Weights of a small contrastive image-text model.
Model: 4.54M parameters, encoder arch convnext_v2, encoder norm layernorm_no_bias, encoder activation relu, encoder patch size [2, 2], encoder depths [3, 3, 3], encoder widths [96, 192, 384], text encoder width 128, text encoder layers 6, text encoder activation gelu_tanh.
Data: trained on photos of plants, animals and fungi (iNaturalist), 155796 training examples, 26.6 epochs.
Rows from block 6 of the image encoder of a small contrastive image-text model, named by matrix and row number. Rows with one number belong to one neuron. Each number is 500 + 50 x the weight over its row's rms, rounded and kept within 0 to 999. All counts start at 0. Numbers have three digits each. After the name is the row's rms in percent of the matrix's.
After each neuron's rows are labels from the 100 images, of 14848, where the neuron reaches its highest value: "strongest on" is what is common among them. Only what is clearly more common there than usual is listed. The data: photos of plants, animals and fungi (iNaturalist). In brackets: how many of the 100.
# fc1: MLP up (encoder.blocks.6.mlp.fc1.weight, 768x384), inputs 96-191
# fc2: MLP down (encoder.blocks.6.mlp.fc2.weight, 384x768, transposed), outputs 96-191

fc1.753 103:459461461524518464528423567532395434555511583466505431510495508593504548514476430473544465504501555480536505567550523404471577516461508528552605479495492504486564531534587540540489451555576476497464494455546477525465464520497559542454492488443483397530394501461476487563471442576542392621
fc2.753 107:522546474543516483450548456473478479420531523449520473482552467590451463417552386478491372508480415579535566457532464463508522545510454522564555590487514548539395529524411442536503459480521549535499471498519474561398414511492489505442539471512393573514440447387438490504474471566545487491
strongest on: class: Aves (87); order Anseriformes (26); family: Anatidae (26)

fc1.25 100:499446620523529499510474601529617537495508548475563437429496509579455548546566532510473480464584567496503466534502339552514534550496443558465560526578518583479503485479500493540509509515414470387502501454492470470454428476490546393498524469488572531514485526428542384450451547455537431428
fc2.25 101:575446561387486543488619488526519512516450434462503472499490494495523546546418523507555519464496432497361520497443556529476567574527522505447447473612540423497479540474518565532515458504486460409466386470484542447565409477582435404501599480482503499418463491416508512503506498450508563521
strongest on: kingdom Plantae (32); phylum Tracheophyta (32); class Magnoliopsida (25)

fc1.557 103:540564495596488425528487459494499502470542486423454497493529487437526457529481581531428501518501554495497512568533455528563553568516423477440508551437475484457410526494412463480461580525564433508538515452582499497429540535474477491458499573561516526541526474463542495554503568513443497513
fc2.557 106:468607479543426480521502577577419578517580453535492504535482524529556520445498546461440523443525600513491599653547565510433548527448586540469437461580563418598554489421428444517463487442477440469520475440537554534475400539552427500440553524423525516525609509532499489532413597553532438483
strongest on: class Insecta (72); phylum Arthropoda (72); order Lepidoptera (36)

fc1.63 104:533490495526417499612487508427496504470490484510515531527473447601444431508495498550451501534500460539453503585422480491504465471477457651487529591495547583510526535477520509525453442449561545539499503466440547520422571497440576542594478566530374455513474562524469554415468560518583611490
fc2.63 104:519503494479429477442491496384459433390421626502518449479425537507461474532475506412495517396408479543443499453497505514511417534493513549589530535464406401525502502434504597537614530495523454391473473430544572506560508495514558387405567489540486483485570512486376441557583502612510582471
strongest on: class Aves (87); order Charadriiformes (45)

fc1.125 097:485474534508362552498556503496544508571555427414527365500562448483503490511481423472517486513452456552377470505469620424530486519386476477633576518427546411505517394591530479502511504537501555552456570429415495487475473524515484512524490531518449427509574558410548452415447519520446513514
fc2.125 094:484586556547432481465446476523525435507415463532530525472446606473500464463530440532424599538469529451529512463522462581529502533525572521558626551479483588474504450448549417497530490484459578523454498580471522554490465424436499501497509573535488531553447542520576488451429524558429476538
strongest on: order Passeriformes (57)

fc1.478 105:457564526512467509408584552535511451556488529489518507468577572523579523515454581361507505477522533557416508554467467569570514398486526481546517428600450472494586598524513404565535454591494461507542496395502487482532485441471492547447407444509467455498374521486573484479471459540405445596
fc2.478 104:458534527610524409472534512524510539421570517538532471454482453529459413456539482571487429393450501470450454479526461470443394522506472437403442476538477541466424458562454436493487546491452543551438580527504439461534450575535438507487490476498499544468491482414429479602551388434453482478
strongest on: order Anseriformes (37); family: Anatidae (37)

fc1.509 099:511506463506534532513453538526456487421499516458459500563569423468542504531573426493471531497570532458546438456530519540551485617478567502480489511551510470498511500455449485476508524486497548474572508555451595404459505509532498417506589549460566489501587496542500506383458498420587465553
fc2.509 101:607498434530482404497550438467500529560526515501472513536467464505499505466487535466422540491483509575520603487446519483448516473479499534510488509445544398546561561484494512478590446521529420521571507482622522538539409551434445476466446553475415491525520505493397558474452513523561529508
strongest on: class Aves (83); order Charadriiformes (38)

fc1.351 110:528525553659516485544463504433515517479470490441450547526554381409492544446533493555417544516574648456480536610441420486511515590509510485412487582433553486485517551445310480498483546518539490448583516530508482578471481587492449470507553510488552586533509476468470532510508484515499452559
fc2.351 111:437486524482472452432507509497431558481483496510485501537478516448510542512459469426491563477532612581537596532459475575416506510503592505517425464515577447488566496452500546466509507470597488562478540421530538480526493451434457505500511574565484559555619476553458526447444548441618558440
strongest on: class Magnoliopsida (31); kingdom Plantae (31); phylum Tracheophyta (31)

fc1.67 109:440522480508487451528446665476581484494539610489478572488541474559468527529455512532460537583485555438483439549360512517473543487510394551482490535435549524542514541415393528492550509455482425566484529551505569525517601502531496599526536506450474442491486468522474506470524486530559502476
fc2.67 109:416597465496440497529486491581453495476468455435537505523482508504523520433510530573453491556379429580549465498549552500577510509584577515514544554459449585623474480504521554513533529539504499456578462387520493563511459508542505494542479490459521432563475488529604520423524455477454482436
strongest on: class Aves (89); order Passeriformes (66)

fc1.285 106:462428525516481521593467571499466546531489440493488509482611512478445551470503491548481492540479486464529491476543524386468581496485480510461493532537427469561497513508614480534474464427574450505509532488651514444401472470407539533544444566507513468608473488464517552512517446580602543509
fc2.285 106:497434565421461475550472527483480436450471580421468444482579418499542497407473503484446461491466479511496541510462535555494449625604530485566484497463417516483367530459492596463516462475411620470511419534495558473433439460393445499423516497422466524452505559509478484518486446499618572498
strongest on: class: Aves (89); order Charadriiformes (44); family: Laridae (30)

fc1.205 106:459523582481478534461471564465535484438447471501525509460475467465494569532472429521515479536525490500449538557507419437499526519571524546493495462581525426549516514442578478532553451492497423444469593420499471540478468599589477492466495369488523458543544565401549548460502376404504422468
fc2.205 108:497445546437513526495537523543436437504449555418540481533458547522562509457514469411633494403478533575567508532452526505462440542416559456504481510484476464498592509459467574516576513516489558456534519484582516498597470518499545396444462572396465517644487596515470434491493405496543522444
strongest on: order Lepidoptera (33)

fc1.50 100:470546495460427494468445612539531489508493541456494425460556482475450578533346466386446468462437456486446476530521512536482619559390493527550462465558505506548393483534462475564436523505560467597468461408443471460524472518526605506532535464412555516520571482528512517518496543518539426383
fc2.50 099:485507394501426489598509490574427430569542533428498529388541552453476488463483501540423435391420515469494493479525521508585551509527507471503532574494515482527560606539492485492523429497544515489524532525480525575596388511454540543467437468490529588546345461569546469609529493504488568497
strongest on: order Passeriformes (58)

fc1.566 097:446507521473469510482529517491463552474523428474414516420547398498489499518549484463459546506489451501554556539491424502491476523577505511652486500544387467423533586597597459556397578468460470529521644628563546436494500437516479491499484424436412394501484485452463571530488397394516559444
fc2.566 099:459514474470501474383482529516491485447569503540540479517467559569468455542472485460491523486475558425487480457542416520532544511511392465462562435504553443531536541582519454491521562558584436497526515448567505503591584473506510502554491455487490474485504526585498537555495493522562484463
strongest on: order Passeriformes (51)

fc1.167 102:439578460491535444537551489401431510471487475480510487560596526499485500475411507484514460496453522516578446515506418471492548424517502519503489563449529545366488477603492546510456528565577631537545503598528551443462494466530485391453533482445407522473568514450414531510481512509527520411
fc2.167 102:492431468463475469521499471511447450511547467526499490445479587539470583562459471420504410496452480492521445423529571471501537540566496549525580515466542495486505496451529479535515423576605431557563399459556450496523546441458457494535402491512547580544543450491535553387504539483560589536
strongest on: order Charadriiformes (31)

fc1.266 102:535491553593527523463482525374579477541531494372453468481477426555493583521499552480419507557501624483497514526487451503471479548453467460457530472548516449504482577564481450530507442549506503429531477476510437537463475497438592411458422464527403518469452557558522543497500511537495399470
fc2.266 105:498484581460477505529556487450470517465474523467397560419501456469551594531446576551490428656593443558518452435539512524534531476518497436567465519419515541461481525514547579526473442427559481506492485466539514520485507441422582488422558514521444459508583565434542639431402486394558555554
strongest on: kingdom Plantae (33); phylum Tracheophyta (33); class Magnoliopsida (29)

fc1.12 099:521435568502462424453494562417545472541425425505416564477562504500448552508520497619383476522537607433452541449528487318505467575490513501530463480444490503425438463475554460459517557581445552484598539451488410531482377536532612484536471356503536476551442505477464482429415497448478518478
fc2.12 096:527482548490491496476462446437519497517580457530573438521503542508513547463574541460550480452583512418496542518523498544560575618458467499505563453464523554400525522431542540441473484387600408433513430477560520506530596522475501407538502473504457470521441503474485499460481533443512534522
strongest on: order Charadriiformes (45)

fc1.449 095:463476485511472554490445547540368480467440502501557492546508527541463510577520483454469514523503481525463599507421486463433505550467481509518526536515519620476470445537494466629512478495513547478471617575362516463424543440526597462508439486481515490519547530438535587485446452513521508541
fc2.449 094:484487536531559495451489462511454417507516503500412494484457506526460552495494495518568506501471507542475450471392416494450501513573531477552537409410513500507460516456555563379488598544526384560507525505508520415518502496477541429405596483544429498484501523486490571545464478489519461452
strongest on: order Charadriiformes (37)

fc1.463 106:534471463508502511542382556498465566522459444420497490534492402553546488559523463560490440527506531487569497501500537423441552520493461518443439582485402527490583522504480531586491432457449474511491498552543544553464480434527580566474475542541490473440505454487454602486499429463523581536
fc2.463 108:611495455464450483474451482560485490389458510435555502540535541615580508471533542548487477491426501520476436414524567536515394538546493417532576472481491517440452536456501505589530512562457519512447441453588436577552567510548523471516505444516531492508506510466502480441610479536461410488
strongest on: class Aves (93); order Charadriiformes (32)

fc1.9 103:461420545482481459541510528510473409471552487423548462479496502398557486512441362536469592493512506444392506479464476479572555574449440458580369518381538450513582527503416445549414542533484531436485542594473526508508527503541439551601604484513496518478489476544469457402458500477448497566
fc2.9 102:486504418514579451518531496441531529496417560521495561558663500568555551575528426455534521462491471391554437505599519490562497507407453493496467539460458431569511500500461438587505417519427494514601467501491481521519492494444412555506450530427516576475540538560544519507631503533443538432
strongest on: order Lepidoptera (35)

fc1.276 098:465404443456469510635425501546488446461435556508499510460547531466508518585510549517560518432458515452439477507476392452544450564443513481532457472490459486544395514468472519591398576500470565521609526578461527432403371547531520502545511574447503435489437524549527489539529559448504567463
fc2.276 095:519435497575561541569520529503484510574494424495415476415525514526431534590454506424401578523524479518454488550389547367488560481398502658496467477500518475584443464547537507435499475520492461502530431475471515509485385491518422419538572515422541449477479476432512483507471506536506424468
strongest on: phylum Tracheophyta (26); kingdom Plantae (26)

fc1.318 103:457474424532492432541477488496439503549493532461652483399532577504491597513481514486561473528486487455455488430513437515488498534474455547500444428508448544421473521455602394502449477508527504462488537509535562541539445518460515544430508438517417435489399474547457458564522542537559502552
fc2.318 108:544528551501580568435462471478470556475521501464437473460451472482465566523440486427407519507587466457546470452531444518541469546567474512523578539553475557496515466432569465522440508383514523547484554476429500550412523430530508516483483473479474488482559537370550558540373571521516426514
strongest on: class Insecta (77); order Lepidoptera (74)

fc1.99 103:481544420469421438530596547404563564493477564463442518514420439494485475541484494493516532523535533532502467487492523481554554463434508529444550622397534578525487503522540471527511458504403550539499512452530454491416423520459638523510485593489429486556544495491395556548507465395554494520
fc2.99 103:551529525543535406567567459479503476486469591548403456481422495551479512506454500454539476531533467570464540435536523459524485496505545470476475533441549465515473578482474532523554464509593384478465507454548451450530460545458547485431594452598491567507537498483475439568534521540565549528
strongest on: order Charadriiformes (28)

fc1.46 097:522502528471490564402461584386499380585476426476526475486434506449446509585530582500401439536535458532403417458553477540567510465493554497493509494596523550407512464437488482488406531575461577465486488516464503561543426485510465491486473417431471515513514516476543394491453461489430460537
fc2.46 097:508486447448592624476440539455445514515457504523490506498592486478530437448502529540478532506543561518446478412587422544526506422433389492496475458516487453404498510521529497530458478465480526492409549480498493484506549556434539491426514492524497538463505487514499379576498425459457476515
strongest on: kingdom Plantae (37); phylum Tracheophyta (37); class Magnoliopsida (33)

fc1.222 093:476533548521495490510443571467554487530451434503470522553552497484577519568446580488431445505508558487524462467567506465576520458440485545497512522509465539474476472488621490560415546386529487514451495439437518467455511532491509583393447464544650400567476619469505486584527531444432486504
fc2.222 093:537464523550476407490482451578485516562567512486520563532511509541493536528514505539500460568445447467463518430556477507515502571460372475508607506438492534512407480507474577567523580571489448541526496477532511558525504533569418425491494519455488397539520470454431461518484526504480479456
strongest on: class: Aves (92); order Anseriformes (48); family: Anatidae (48)

fc1.287 098:456601491527422616524507515423459540423456584467492460492479495408511506554495510461462561550511497457438445546611581494441448576476475446574441427524422436495433492480521387478431487537541450470559463446554520528534453492488445496465463545422463511556512465507523614568543559580541503522
fc2.287 099:628475489516384592542545465490520473468452571522501494463499557475480452547509403444490478572538384585462482490472590478409498506483432517539519528485403513454466455550480549514438461492405521533576474511557411561472410536532417503465598477407555482448498550507456417483456383534482501500
strongest on: kingdom Plantae (62); phylum Tracheophyta (62); class Magnoliopsida (56)

fc1.117 103:519464472525486485493508545426508509603500532476603497509471459485539518462455442526426427463500450542544559412505475493481466532475519494459500558456524496547456519498501486555481469480543598527493421432600533490501504521517478627481496514507454477508529591462504536534504390506534493476
fc2.117 106:586565520512514471536558542397514473528441510525482495519487491527467484484475395588555453595547475609544511413448517544500511533419522435497516534464547620524529479533446414565469554441530443596439533523511537520520567478473528515507570456534393503450460458440539548510459479512517471455
strongest on: phylum Arthropoda (68); class Insecta (62)

fc1.641 103:529487499573545580558501463474494482557516483465484485434495536473492534547474401543441472467416551524524509578554518530468538578438456461462476464432460463500529534496381408528525497549425501493479458508543452568477470508533473547424579545557401527450526476459536570465542500552533543526
fc2.641 103:556494414481466557485503519579431603530576525547477515480509483539484498476485569483401531414584594505478404495520463489459578493432435458494410382498502408491532477488506524480392537548455497560548493466528573455530488467571438516490503501455471509582600548470469539581495486443572448460
strongest on: class Magnoliopsida (27); kingdom Plantae (27); phylum Tracheophyta (27)

fc1.116 106:531566512445449530438508533519513500584508522472442463580610428496444531537531447595527454451415446520539562631524519509402530470526442488473454512505570463595487499497546485628468542511444457539488525486426533464469460590554436550469493504542515540464417544541545534490460549455401505397
fc2.116 104:533478489610517524552505456577509577498530557423535503593557478586498435493535557514372431490453528452455452501516525438493454431436444448450432421534496449542452451552518463467540586552427563462487543517525343559478419531604478520493396557485416498523509477414554469500525513454441442463
strongest on: order Anseriformes (41); family: Anatidae (41)

fc1.528 116:441547523533502456568591507427552486490453475504511482551595473402565533442470553574420423511427541476510608499468527488599547469504536530457498488459544497474436470549458479573525539561535496478506545544562481444539492573447532555587554484484582453545521500441599466536498494504530448438
fc2.528 117:486513542546561542494494479441529432476475485467450530571503466495543480473445438523507463582475439546593543379461628493477398429602499468550512529458399546433400452463472469538549497417452512494477524526521499485504561546458490509492427408547485500470472508570455507514495616492589535532
strongest on: phylum Chordata (100); class Aves (98); order Charadriiformes (27)

fc1.408 103:415581586500519461461443522494509547401479606496461442568483515481543557531515476480485491485470601503522523490457539524509531508483453494580439431499487464603495579532542498606486496610522423418587591456457455558467498472520520550506490573452387516567537610496549584524529484454515509510
fc2.408 104:562479493474524466473473504491510551548480503565549495454462404591515533504589581488491483494482504604474445592486620494340432481496461521524444534575454539574493429558417599449530556440410457515523516490540428549552454597493413382563525414417539467471491459483382449491512430571506532511
strongest on: order Lepidoptera (37)

fc1.106 107:436476438467416548494510466427502381434556539491516523544517524519489503575522457469419539583462513407499539486548559530498600475573397588460454473496475481472586567461451591432463546500509498482521503537586413403516499500527512552482502533486447582614514548491529504449544491522461563505
fc2.106 110:464521463554526493579504537498514505571495399549444452500510599465483534497543487488470460539500450556597475474605559410450486484431528539627555490444499480512463505531533418602626497453571410486564514426545464535427442534587362526482555488520524469593450493492475494506529503452502478491
strongest on: class Aves (84); order Passeriformes (52)

fc1.41 113:505490454678494564541494505528548502471513487477510505488449535451480525476568562562395397554462503538470508523509548522525565523512469450529486460490500508462503605496404442498380484555526524460489542520516568496438533556532453546607482501514478444545401489486447457465449426457482479553
fc2.41 117:461555415501474419429425452466484452563510418451530507545481552470480562505561456495488524535510523565518616505443496517510579556501537482516525468552422522602589588515542412590432528551554432456520469404483577566466479396478480414461467540534476514497533475573494601493494516535564459551
strongest on: order Piciformes (25); family: Picidae (25); text has "woodpecker" (25)

fc1.621 097:464512517531576506524492543410426465535529515465522598443474553495476507515670590523519471615450465471555624550516440577440487474490442534539471554524492508543323506503466508524517452462578537556510500523600548508465503537452519552468527583411484418491499610613459558508518471495444447468
fc2.621 095:568568467571496549550446579607480583593578507503569507435573485606467504521500547636449467462425536469451454548518560470507438505602373457411501409541503428541586526485500551497494596549461594512487597498494576499515413504635443447498485429494450477525543435475511381563570374519408343529
strongest on: order Accipitriformes (28); family: Accipitridae (28)

fc1.434 096:473539521504524542522435499421392482527579467440405534479570504543542605509477599504483513443534504570449569530520509454513449490486447487593477510512499543433524471500531530614550458518535575495547529474581523483479606496550538514535489426435548479531469550585521450530442460575518522486
fc2.434 091:489531506496494499502486525458554600517536516565528496520500542552469478471473530476528474488498552466547538476573508582495518536514386416506496489527538457511504481520445604549465550517506512394500460452444465431530469515479499508540438562512519496482521503493492536488534509488521459466
strongest on: order Anseriformes (29); family: Anatidae (29)

fc1.273 096:474483547510481601506477521499434562502461592481460471472482541462523545570534490563422478463605537482608593462508581487517398583479422452663458432526540425466474607505584554504550387558460545382510445454448584468464472577437498510526495480442522481553521546555551549576510431537457503473
fc2.273 099:485491448505565591493506533490515471436490522543466428453460406530465565496485512478521558484540538611515545513444546467506541464505541483495401482449427444458586493548537415586508488453510493527466510529453432536457456537440487569493595496561464527382494507573424516519500468430587549419
strongest on: phylum Tracheophyta (26); kingdom Plantae (26)

fc1.275 103:495547466563512493560585546509461529565482540454402572449545509552569525560516515444475493512479543467474587580453526507487455519484527506468500503534553427438392478560598437563432531521447573526492541544490447439411445533520545524406495462464452469505503537447501486520452581468617550470
fc2.275 105:435487483512437512582479487486498503535529518521477540562518531485490542527536524484482523480491478485513573551474528519605557446445454532510404494378553440548585532471520485553545535461534504472478534480420484522554509485517461523521497598507525486591514467608465562586585525442488561453
strongest on: order Accipitriformes (39); family: Accipitridae (33)

fc1.132 105:467479526607462574528419542480567590512510560464440443551532498525525517504576509399524515526529520475402492610511540447530436528456438554502508466506554474395436583461442404542493543553462542568484455521482486525550527542497487445481500458417519442624394507498472490431510537416536524527
fc2.132 105:546493403497400457513453541536428397513422484426484462460489521448465550459453542488476564550655519504536544590487493543445466474560545566530551493468493552579519546533588517412568482404535468510600496488458434446448498381412544443550505493479486496506549466533498510496439563475546494511
strongest on: class Magnoliopsida (27); kingdom Plantae (27); phylum Tracheophyta (27)

fc1.334 099:501553513508525525532357503484486437442526532467512464461530462578501572580519437485442589477429500488461559515438545504606474500505528458452544500512499454374581423519524552537430537614551515501524517536426528446434527489514527517531581519477549503542551594475426551466483620535607444466
fc2.334 097:437448465447544509493462471426511618528478533516517397495517447532488463518493594470561507508497461438492499420523588459513439490413467541452450499499536466542504529479531492496513522513495569460434369471458467562492478470519504524484531580510537451473439538577436428544582505531499601484
strongest on: order Accipitriformes (27)

fc1.630 102:512499550476523397494406505499562422509456469522412497466513513499402546531557499495472566560509611478517588507501469518454516482548525537449530508520455491449432464585509429514470518456487462458596555485479472521417479535516557543520491482526530490459482445536564492474436517571493421543
fc2.630 106:553460518534559499486453474493417476562485484571367416466542477488507588565474537587471512525495451495518494574469453456470456530480497494557441454473584493463533532530491536459450491440590442496519469357486554495482530406509572494524603508494484394498545502532617536510491541534539490548
strongest on: order Charadriiformes (29)

fc1.332 102:476493524531473466519557486478498470514426492468501553509555538495449548464548515529532532535542580544463491581487515467565511652467476430541436455449446579398510521505465485500567529536424469537502524502553490408558472507591373425608531597483471447503437542538514588433441442474451460486
fc2.332 103:433536444466473516474546469524478533492524553457579542513438527492458493426567525463459511474547527471483485526495496439557427466430524620503477517415472528498513480475518435544569501525565500517570455465554470581485496525488496554519420510480514482573560576476510445511498525529433513457
strongest on: order Accipitriformes (31); family: Accipitridae (29)

fc1.506 105:461517535508485558488493561495538499475478510443501515487489462397502548546541564532435444443574502536563486494545470585406575508476467547538587495456510606493483420518478421557574505573496494510549515521577384480568414497602514512420547509391437447437504526492481443372530510483594542469
fc2.506 103:545527451514459566563561481513579534447470521455529526547448481492424541587479565513560465454503523500477445503467493461459562473481549526482510467581500478524420447427508533477544566607444554469429468486345450503390467556577528491576506620445523517448488525481561512461467458409446505508
strongest on: order Lepidoptera (42)

fc1.309 098:507556490480502517497490525462484407560535427501511521489598541527559487498515569467529491469482515507479604634498490509537542462537472475542497431437548483568492568558548433480541503578621538558484591484412449538509573575501540447479449493562563459506444553485424523427456558532541455441
fc2.309 098:386476546528492513508445509534538520425483549566573466472571500426483475446524407513574415460513555489510491523550471462508421546477448482488478511505474489464477469550499447479496432473489548540534544450504359455461478497479432481378546520482540423549570656457467474526517490555516447476
strongest on: phylum Chordata (95); order Anseriformes (47); family: Anatidae (47)

fc1.233 097:520531463487565612462533489509481648542479434507517533512540524474463514602484609522533499504532391537480455483564479498423451499417517554507424404528393450566450449498535530552492455461509533580481488500528434516512469498528532504479581525487485390452426488483491583464533467423566484508
fc2.233 096:491551472572448570478587556579529472510591540525574558448471598572525529447488572506491542536432501580432541463494570523390488417478454530513531448586506496474523513443472536435561512512469531546480559503558432546513481528582464503560518470497513520510510404566503543407482530489441530549
strongest on: kingdom Plantae (42); phylum Tracheophyta (42); class Magnoliopsida (35)

fc1.244 105:494518490581513489572527428482459505463516544498550481441519419585473506475471495536497508477410497444571564547504505598481464577401504362545447515504532537419442551440412472506495484441509510503513450525566490556449476465600498484578461504486411495510522492547506529487495509530552561568
fc2.244 109:492456559499572457505491544544438447484549532463429576552516496487507509482570500363445484447395544498441486513453524465417544502383548497538506472454482498499557530495485554454561448464514367480483484493526504525500450591519431419540527399449495426447486502518503462551592547559578484441
strongest on: order Passeriformes (59)

fc1.600 103:451434480481381549451480403492457562574450549511569517369563470492400517527593540610523554528483553451526567512623491475430496471542446514499541467536448487528452377595568523526506361521453440499513548519447404500485498473473535470512480501446426544506517540502562576452523523404572572495
fc2.600 102:525563537503508527535539555488455498537549468522542542554533481459450554382519575563530535474481519574483415524468498400376434484425560492524547536522540504603523500508545548471579451493527395469499520444553490601591455528481486447529487556511488526487472419447548473442442567481505546471
strongest on: phylum Arthropoda (66); class Insecta (65); order Lepidoptera (37)

fc1.640 099:512489585510495528486519485424516597545518543499491483441584482565489554452419574552473528526451431549513485545424502531505551523563519521417505579507495531447402563571522532483476426507579518545518491485476443389497421512610489492465525463467474572507440548542460517483467558568538493538
fc2.640 101:468559468461500543501414581466431453514553593544551432493546477476546448471521464541467457428485552479603638483516528509552508505569513481423514522437502513452615588500497441471524481483465480475411475473548476504580501540492444462457560453480561569529439505548463453508501492504485533515
strongest on: phylum Arthropoda (60)

fc1.257 102:524551469496454540504563514453475567509559485495504463509658377435473489474511572446469493509471459505596606537535558476439524446458521552513497509565546433439438451431487507497532593398489468612486485492501487465541554515501420589537464567524511576535471508573441420495503516533562638488
fc2.257 100:537493490484494557483533550525513599539453530590439540528496485524504513595514546487474534415453551551465517515453533517483491513475460506505564506557580573438528518484403558433590451524522443667530383443529516453538392404561381446523572462462536541497418552509532538471532457544487468514
strongest on: phylum Tracheophyta (40); kingdom Plantae (40)

fc1.679 102:511525519456503465453525593492533475432548448468508528401537356626550555513481553540497552452424472487522514528473562407543548525576469524529587488495478516491444544507533487449511441457610387409534473607522629479504531511471537493431354537474533463442521555426483510484558507478536528475
fc2.679 104:432523455506521505511506501446469429479476545422524490551478525584439492508500445592501487474430561509570448476502490559544484549497498540605498470539451554536523527438508476587513449518510475528516498483488483454546557466421454382469534540558491543509478527563539496473537457538456576518
strongest on: class Aves (85); order Charadriiformes (34)

fc1.419 103:497447525489481423449551512499483548466567451464459462439468448453572491521547385484497539468496554493497496515492397479547457468460492520469602483576668576468499462432516435542448510543427511522420503358553460451491501446556481516540540580495547502485595484460553417471532559481460579536
fc2.419 103:535500520514446445462573547546451461546483477475403501430441541445516541417467444534422517522448412511497454456523496545512556531498489481423510487472485487554542503542507424496496529509531357580431534554458550462514537547531543549510603544500536472484506365537562472552436537523495423472
strongest on: order Passeriformes (61)

fc1.260 105:550456484451450526548545509473493487467462578440536573424639448441566584488474576520575517562380521555485528503510494407471471524465471493516543473521563452495499555468495506496621503483509524433425453458489527430530400562674449512586479544467502541449577582445530511391469431470437500484
fc2.260 104:405473560511473433519613516565543577511482521434444482456508422456429492552581546554551505410486574437452457513475588448489471567401571545474495516493549542527460509405424483444567506518473553427517413458558588398495511455465410453495516511409469514550421478519571484408560484531523426575
strongest on: kingdom Plantae (64); phylum Tracheophyta (64); family: Asparagaceae (28); order: Asparagales (28)

fc1.635 101:499584526512528480483515532512532509556448486502521464549496409494552503438517503523483388569561509465484491591501449447536561447522566546472529497535541435501536435465479544448483505548518433458379504488438528468563489492640449488505463555576519531625353556512480542435486472367493538477
fc2.635 097:461475463424580484506509452530525473460454584501509449462576498497575525399555479570550528484493567513517557514617470429474482495552526554493414545563533501501473441516459459414483566467409562429514551493450478479456509483521524481478542448510532494498540540488493501548500416420458549466
strongest on: order Anseriformes (32); family: Anatidae (32)

fc1.58 098:491545494516465468532460501445501411482504518387510494551495528612529540504530603424547485524568516437488501599541410460577546488560447556525509548463533550492426589486491413510574559498541488474561513570447558500468443468561527487538528489450496391454472495416440462539433561467575465493
fc2.58 100:560586594475529494477402453566390367462472521502542513407557556497456413583378618475447505538424500503557506489469563440511442506579489544510566513539467520499531502589449520456582535569565413448514492480526426482505438561511463463568494433440517473422499512545476421471540500517491493574
strongest on: order Passeriformes (54)

fc1.662 102:476469429492401533554579490431474508487497523483468521571592522503545510522456575473554505598449542561582442469452456489495599540444502570507467579501541577468395499494462483493535508531581590566479563571501476444501496468464601460434444472521534527548457494434505504537548536498494537466
fc2.662 107:473556531477574469493429531565468463599463476492490541519484601383407493460491451378463565455500460536521581496526417567481591562547485473527575526529451529498535537519555471513578497450516537556510541583580438471551446495478404411481506450491476584475420461523518507464469587495577539523
strongest on: class: Aves (90); order Charadriiformes (47); family: Scolopacidae (34)

fc1.511 107:453564432549486498396511512456552554459501580476446446565473538466498544484570490475561482527494555517407503498416464487610493519486464524598467588527516520538519479442457466534535452604510463448437502430417474461463529497502435535462510572494373413465455614474587465454422415408516493498
fc2.511 106:501508464482606530477578505478557528443477440484479531537528533430440514514554568488506466500474553557513475542424419476482588537497460479612439438592480544568401553470464464480453500544397630439463557519441552502469434496494534529548606557483425476392433575445595555446488481543509434474
strongest on: class: Insecta (81); order Lepidoptera (59); family: Nymphalidae (44)

fc1.164 100:452478471476466440466475503492468486514397469515537523488551380547534557548557588458408448467400466478463437504593422560493604470624518470527497482543530548572478539474519514588506544541532544431462406416559532498556487637435457516466512573556467496539554507508458448587486568472478468557
fc2.164 096:508483543596532526503429473514486558471588495555476509484546600537516487457505560567470480485434510488470572506479442533434430488496464438506556418487515472506430491472546456547448576480528582612436583462481581490542467574469409522441514455505455564464497424466470476524590516453449412474
strongest on: order Anseriformes (32); family: Anatidae (32)

fc1.238 105:456505534490457515414480631500474464539462503493549464486584531498502493536555439390563431502501568464536621521612509442603582543430576490557563398451552541426465551549498490472520569515525476422488449434470549536484471584398541479513541511444445454563483485522501548466478581512486411453
fc2.238 104:469459494475529600501505473488543469539571547408532546529585367475550491474494515486448471552481401557503523451556544547552389495563454503589509488565464561551354470433493538511431485432457594533582471434484488470462422547388463442516482503420535468558510528429465389581554458518522576487
strongest on: order Anseriformes (25); family: Anatidae (25)

fc1.625 096:514501467542475608505482510403475575532654529505562459565503404454483482505491463469495532593512506545469409424533441438488511460410432557433468566622484448419521475624516523502425505463508498468564470499541561531460462561480532465452553553498504540452512485470592514434501461397515489505
fc2.625 093:466444507563569516520474442469570499576551474619484467488604488474450549495508527524442508531564487493424503479483506438463473444435455480510516465471562460489476401573638411531521554426536523577505521458600506451477533528563375492404488485603514482413482459504426522495623606496554504574
strongest on: phylum Arthropoda (63); class Insecta (60); order Lepidoptera (36)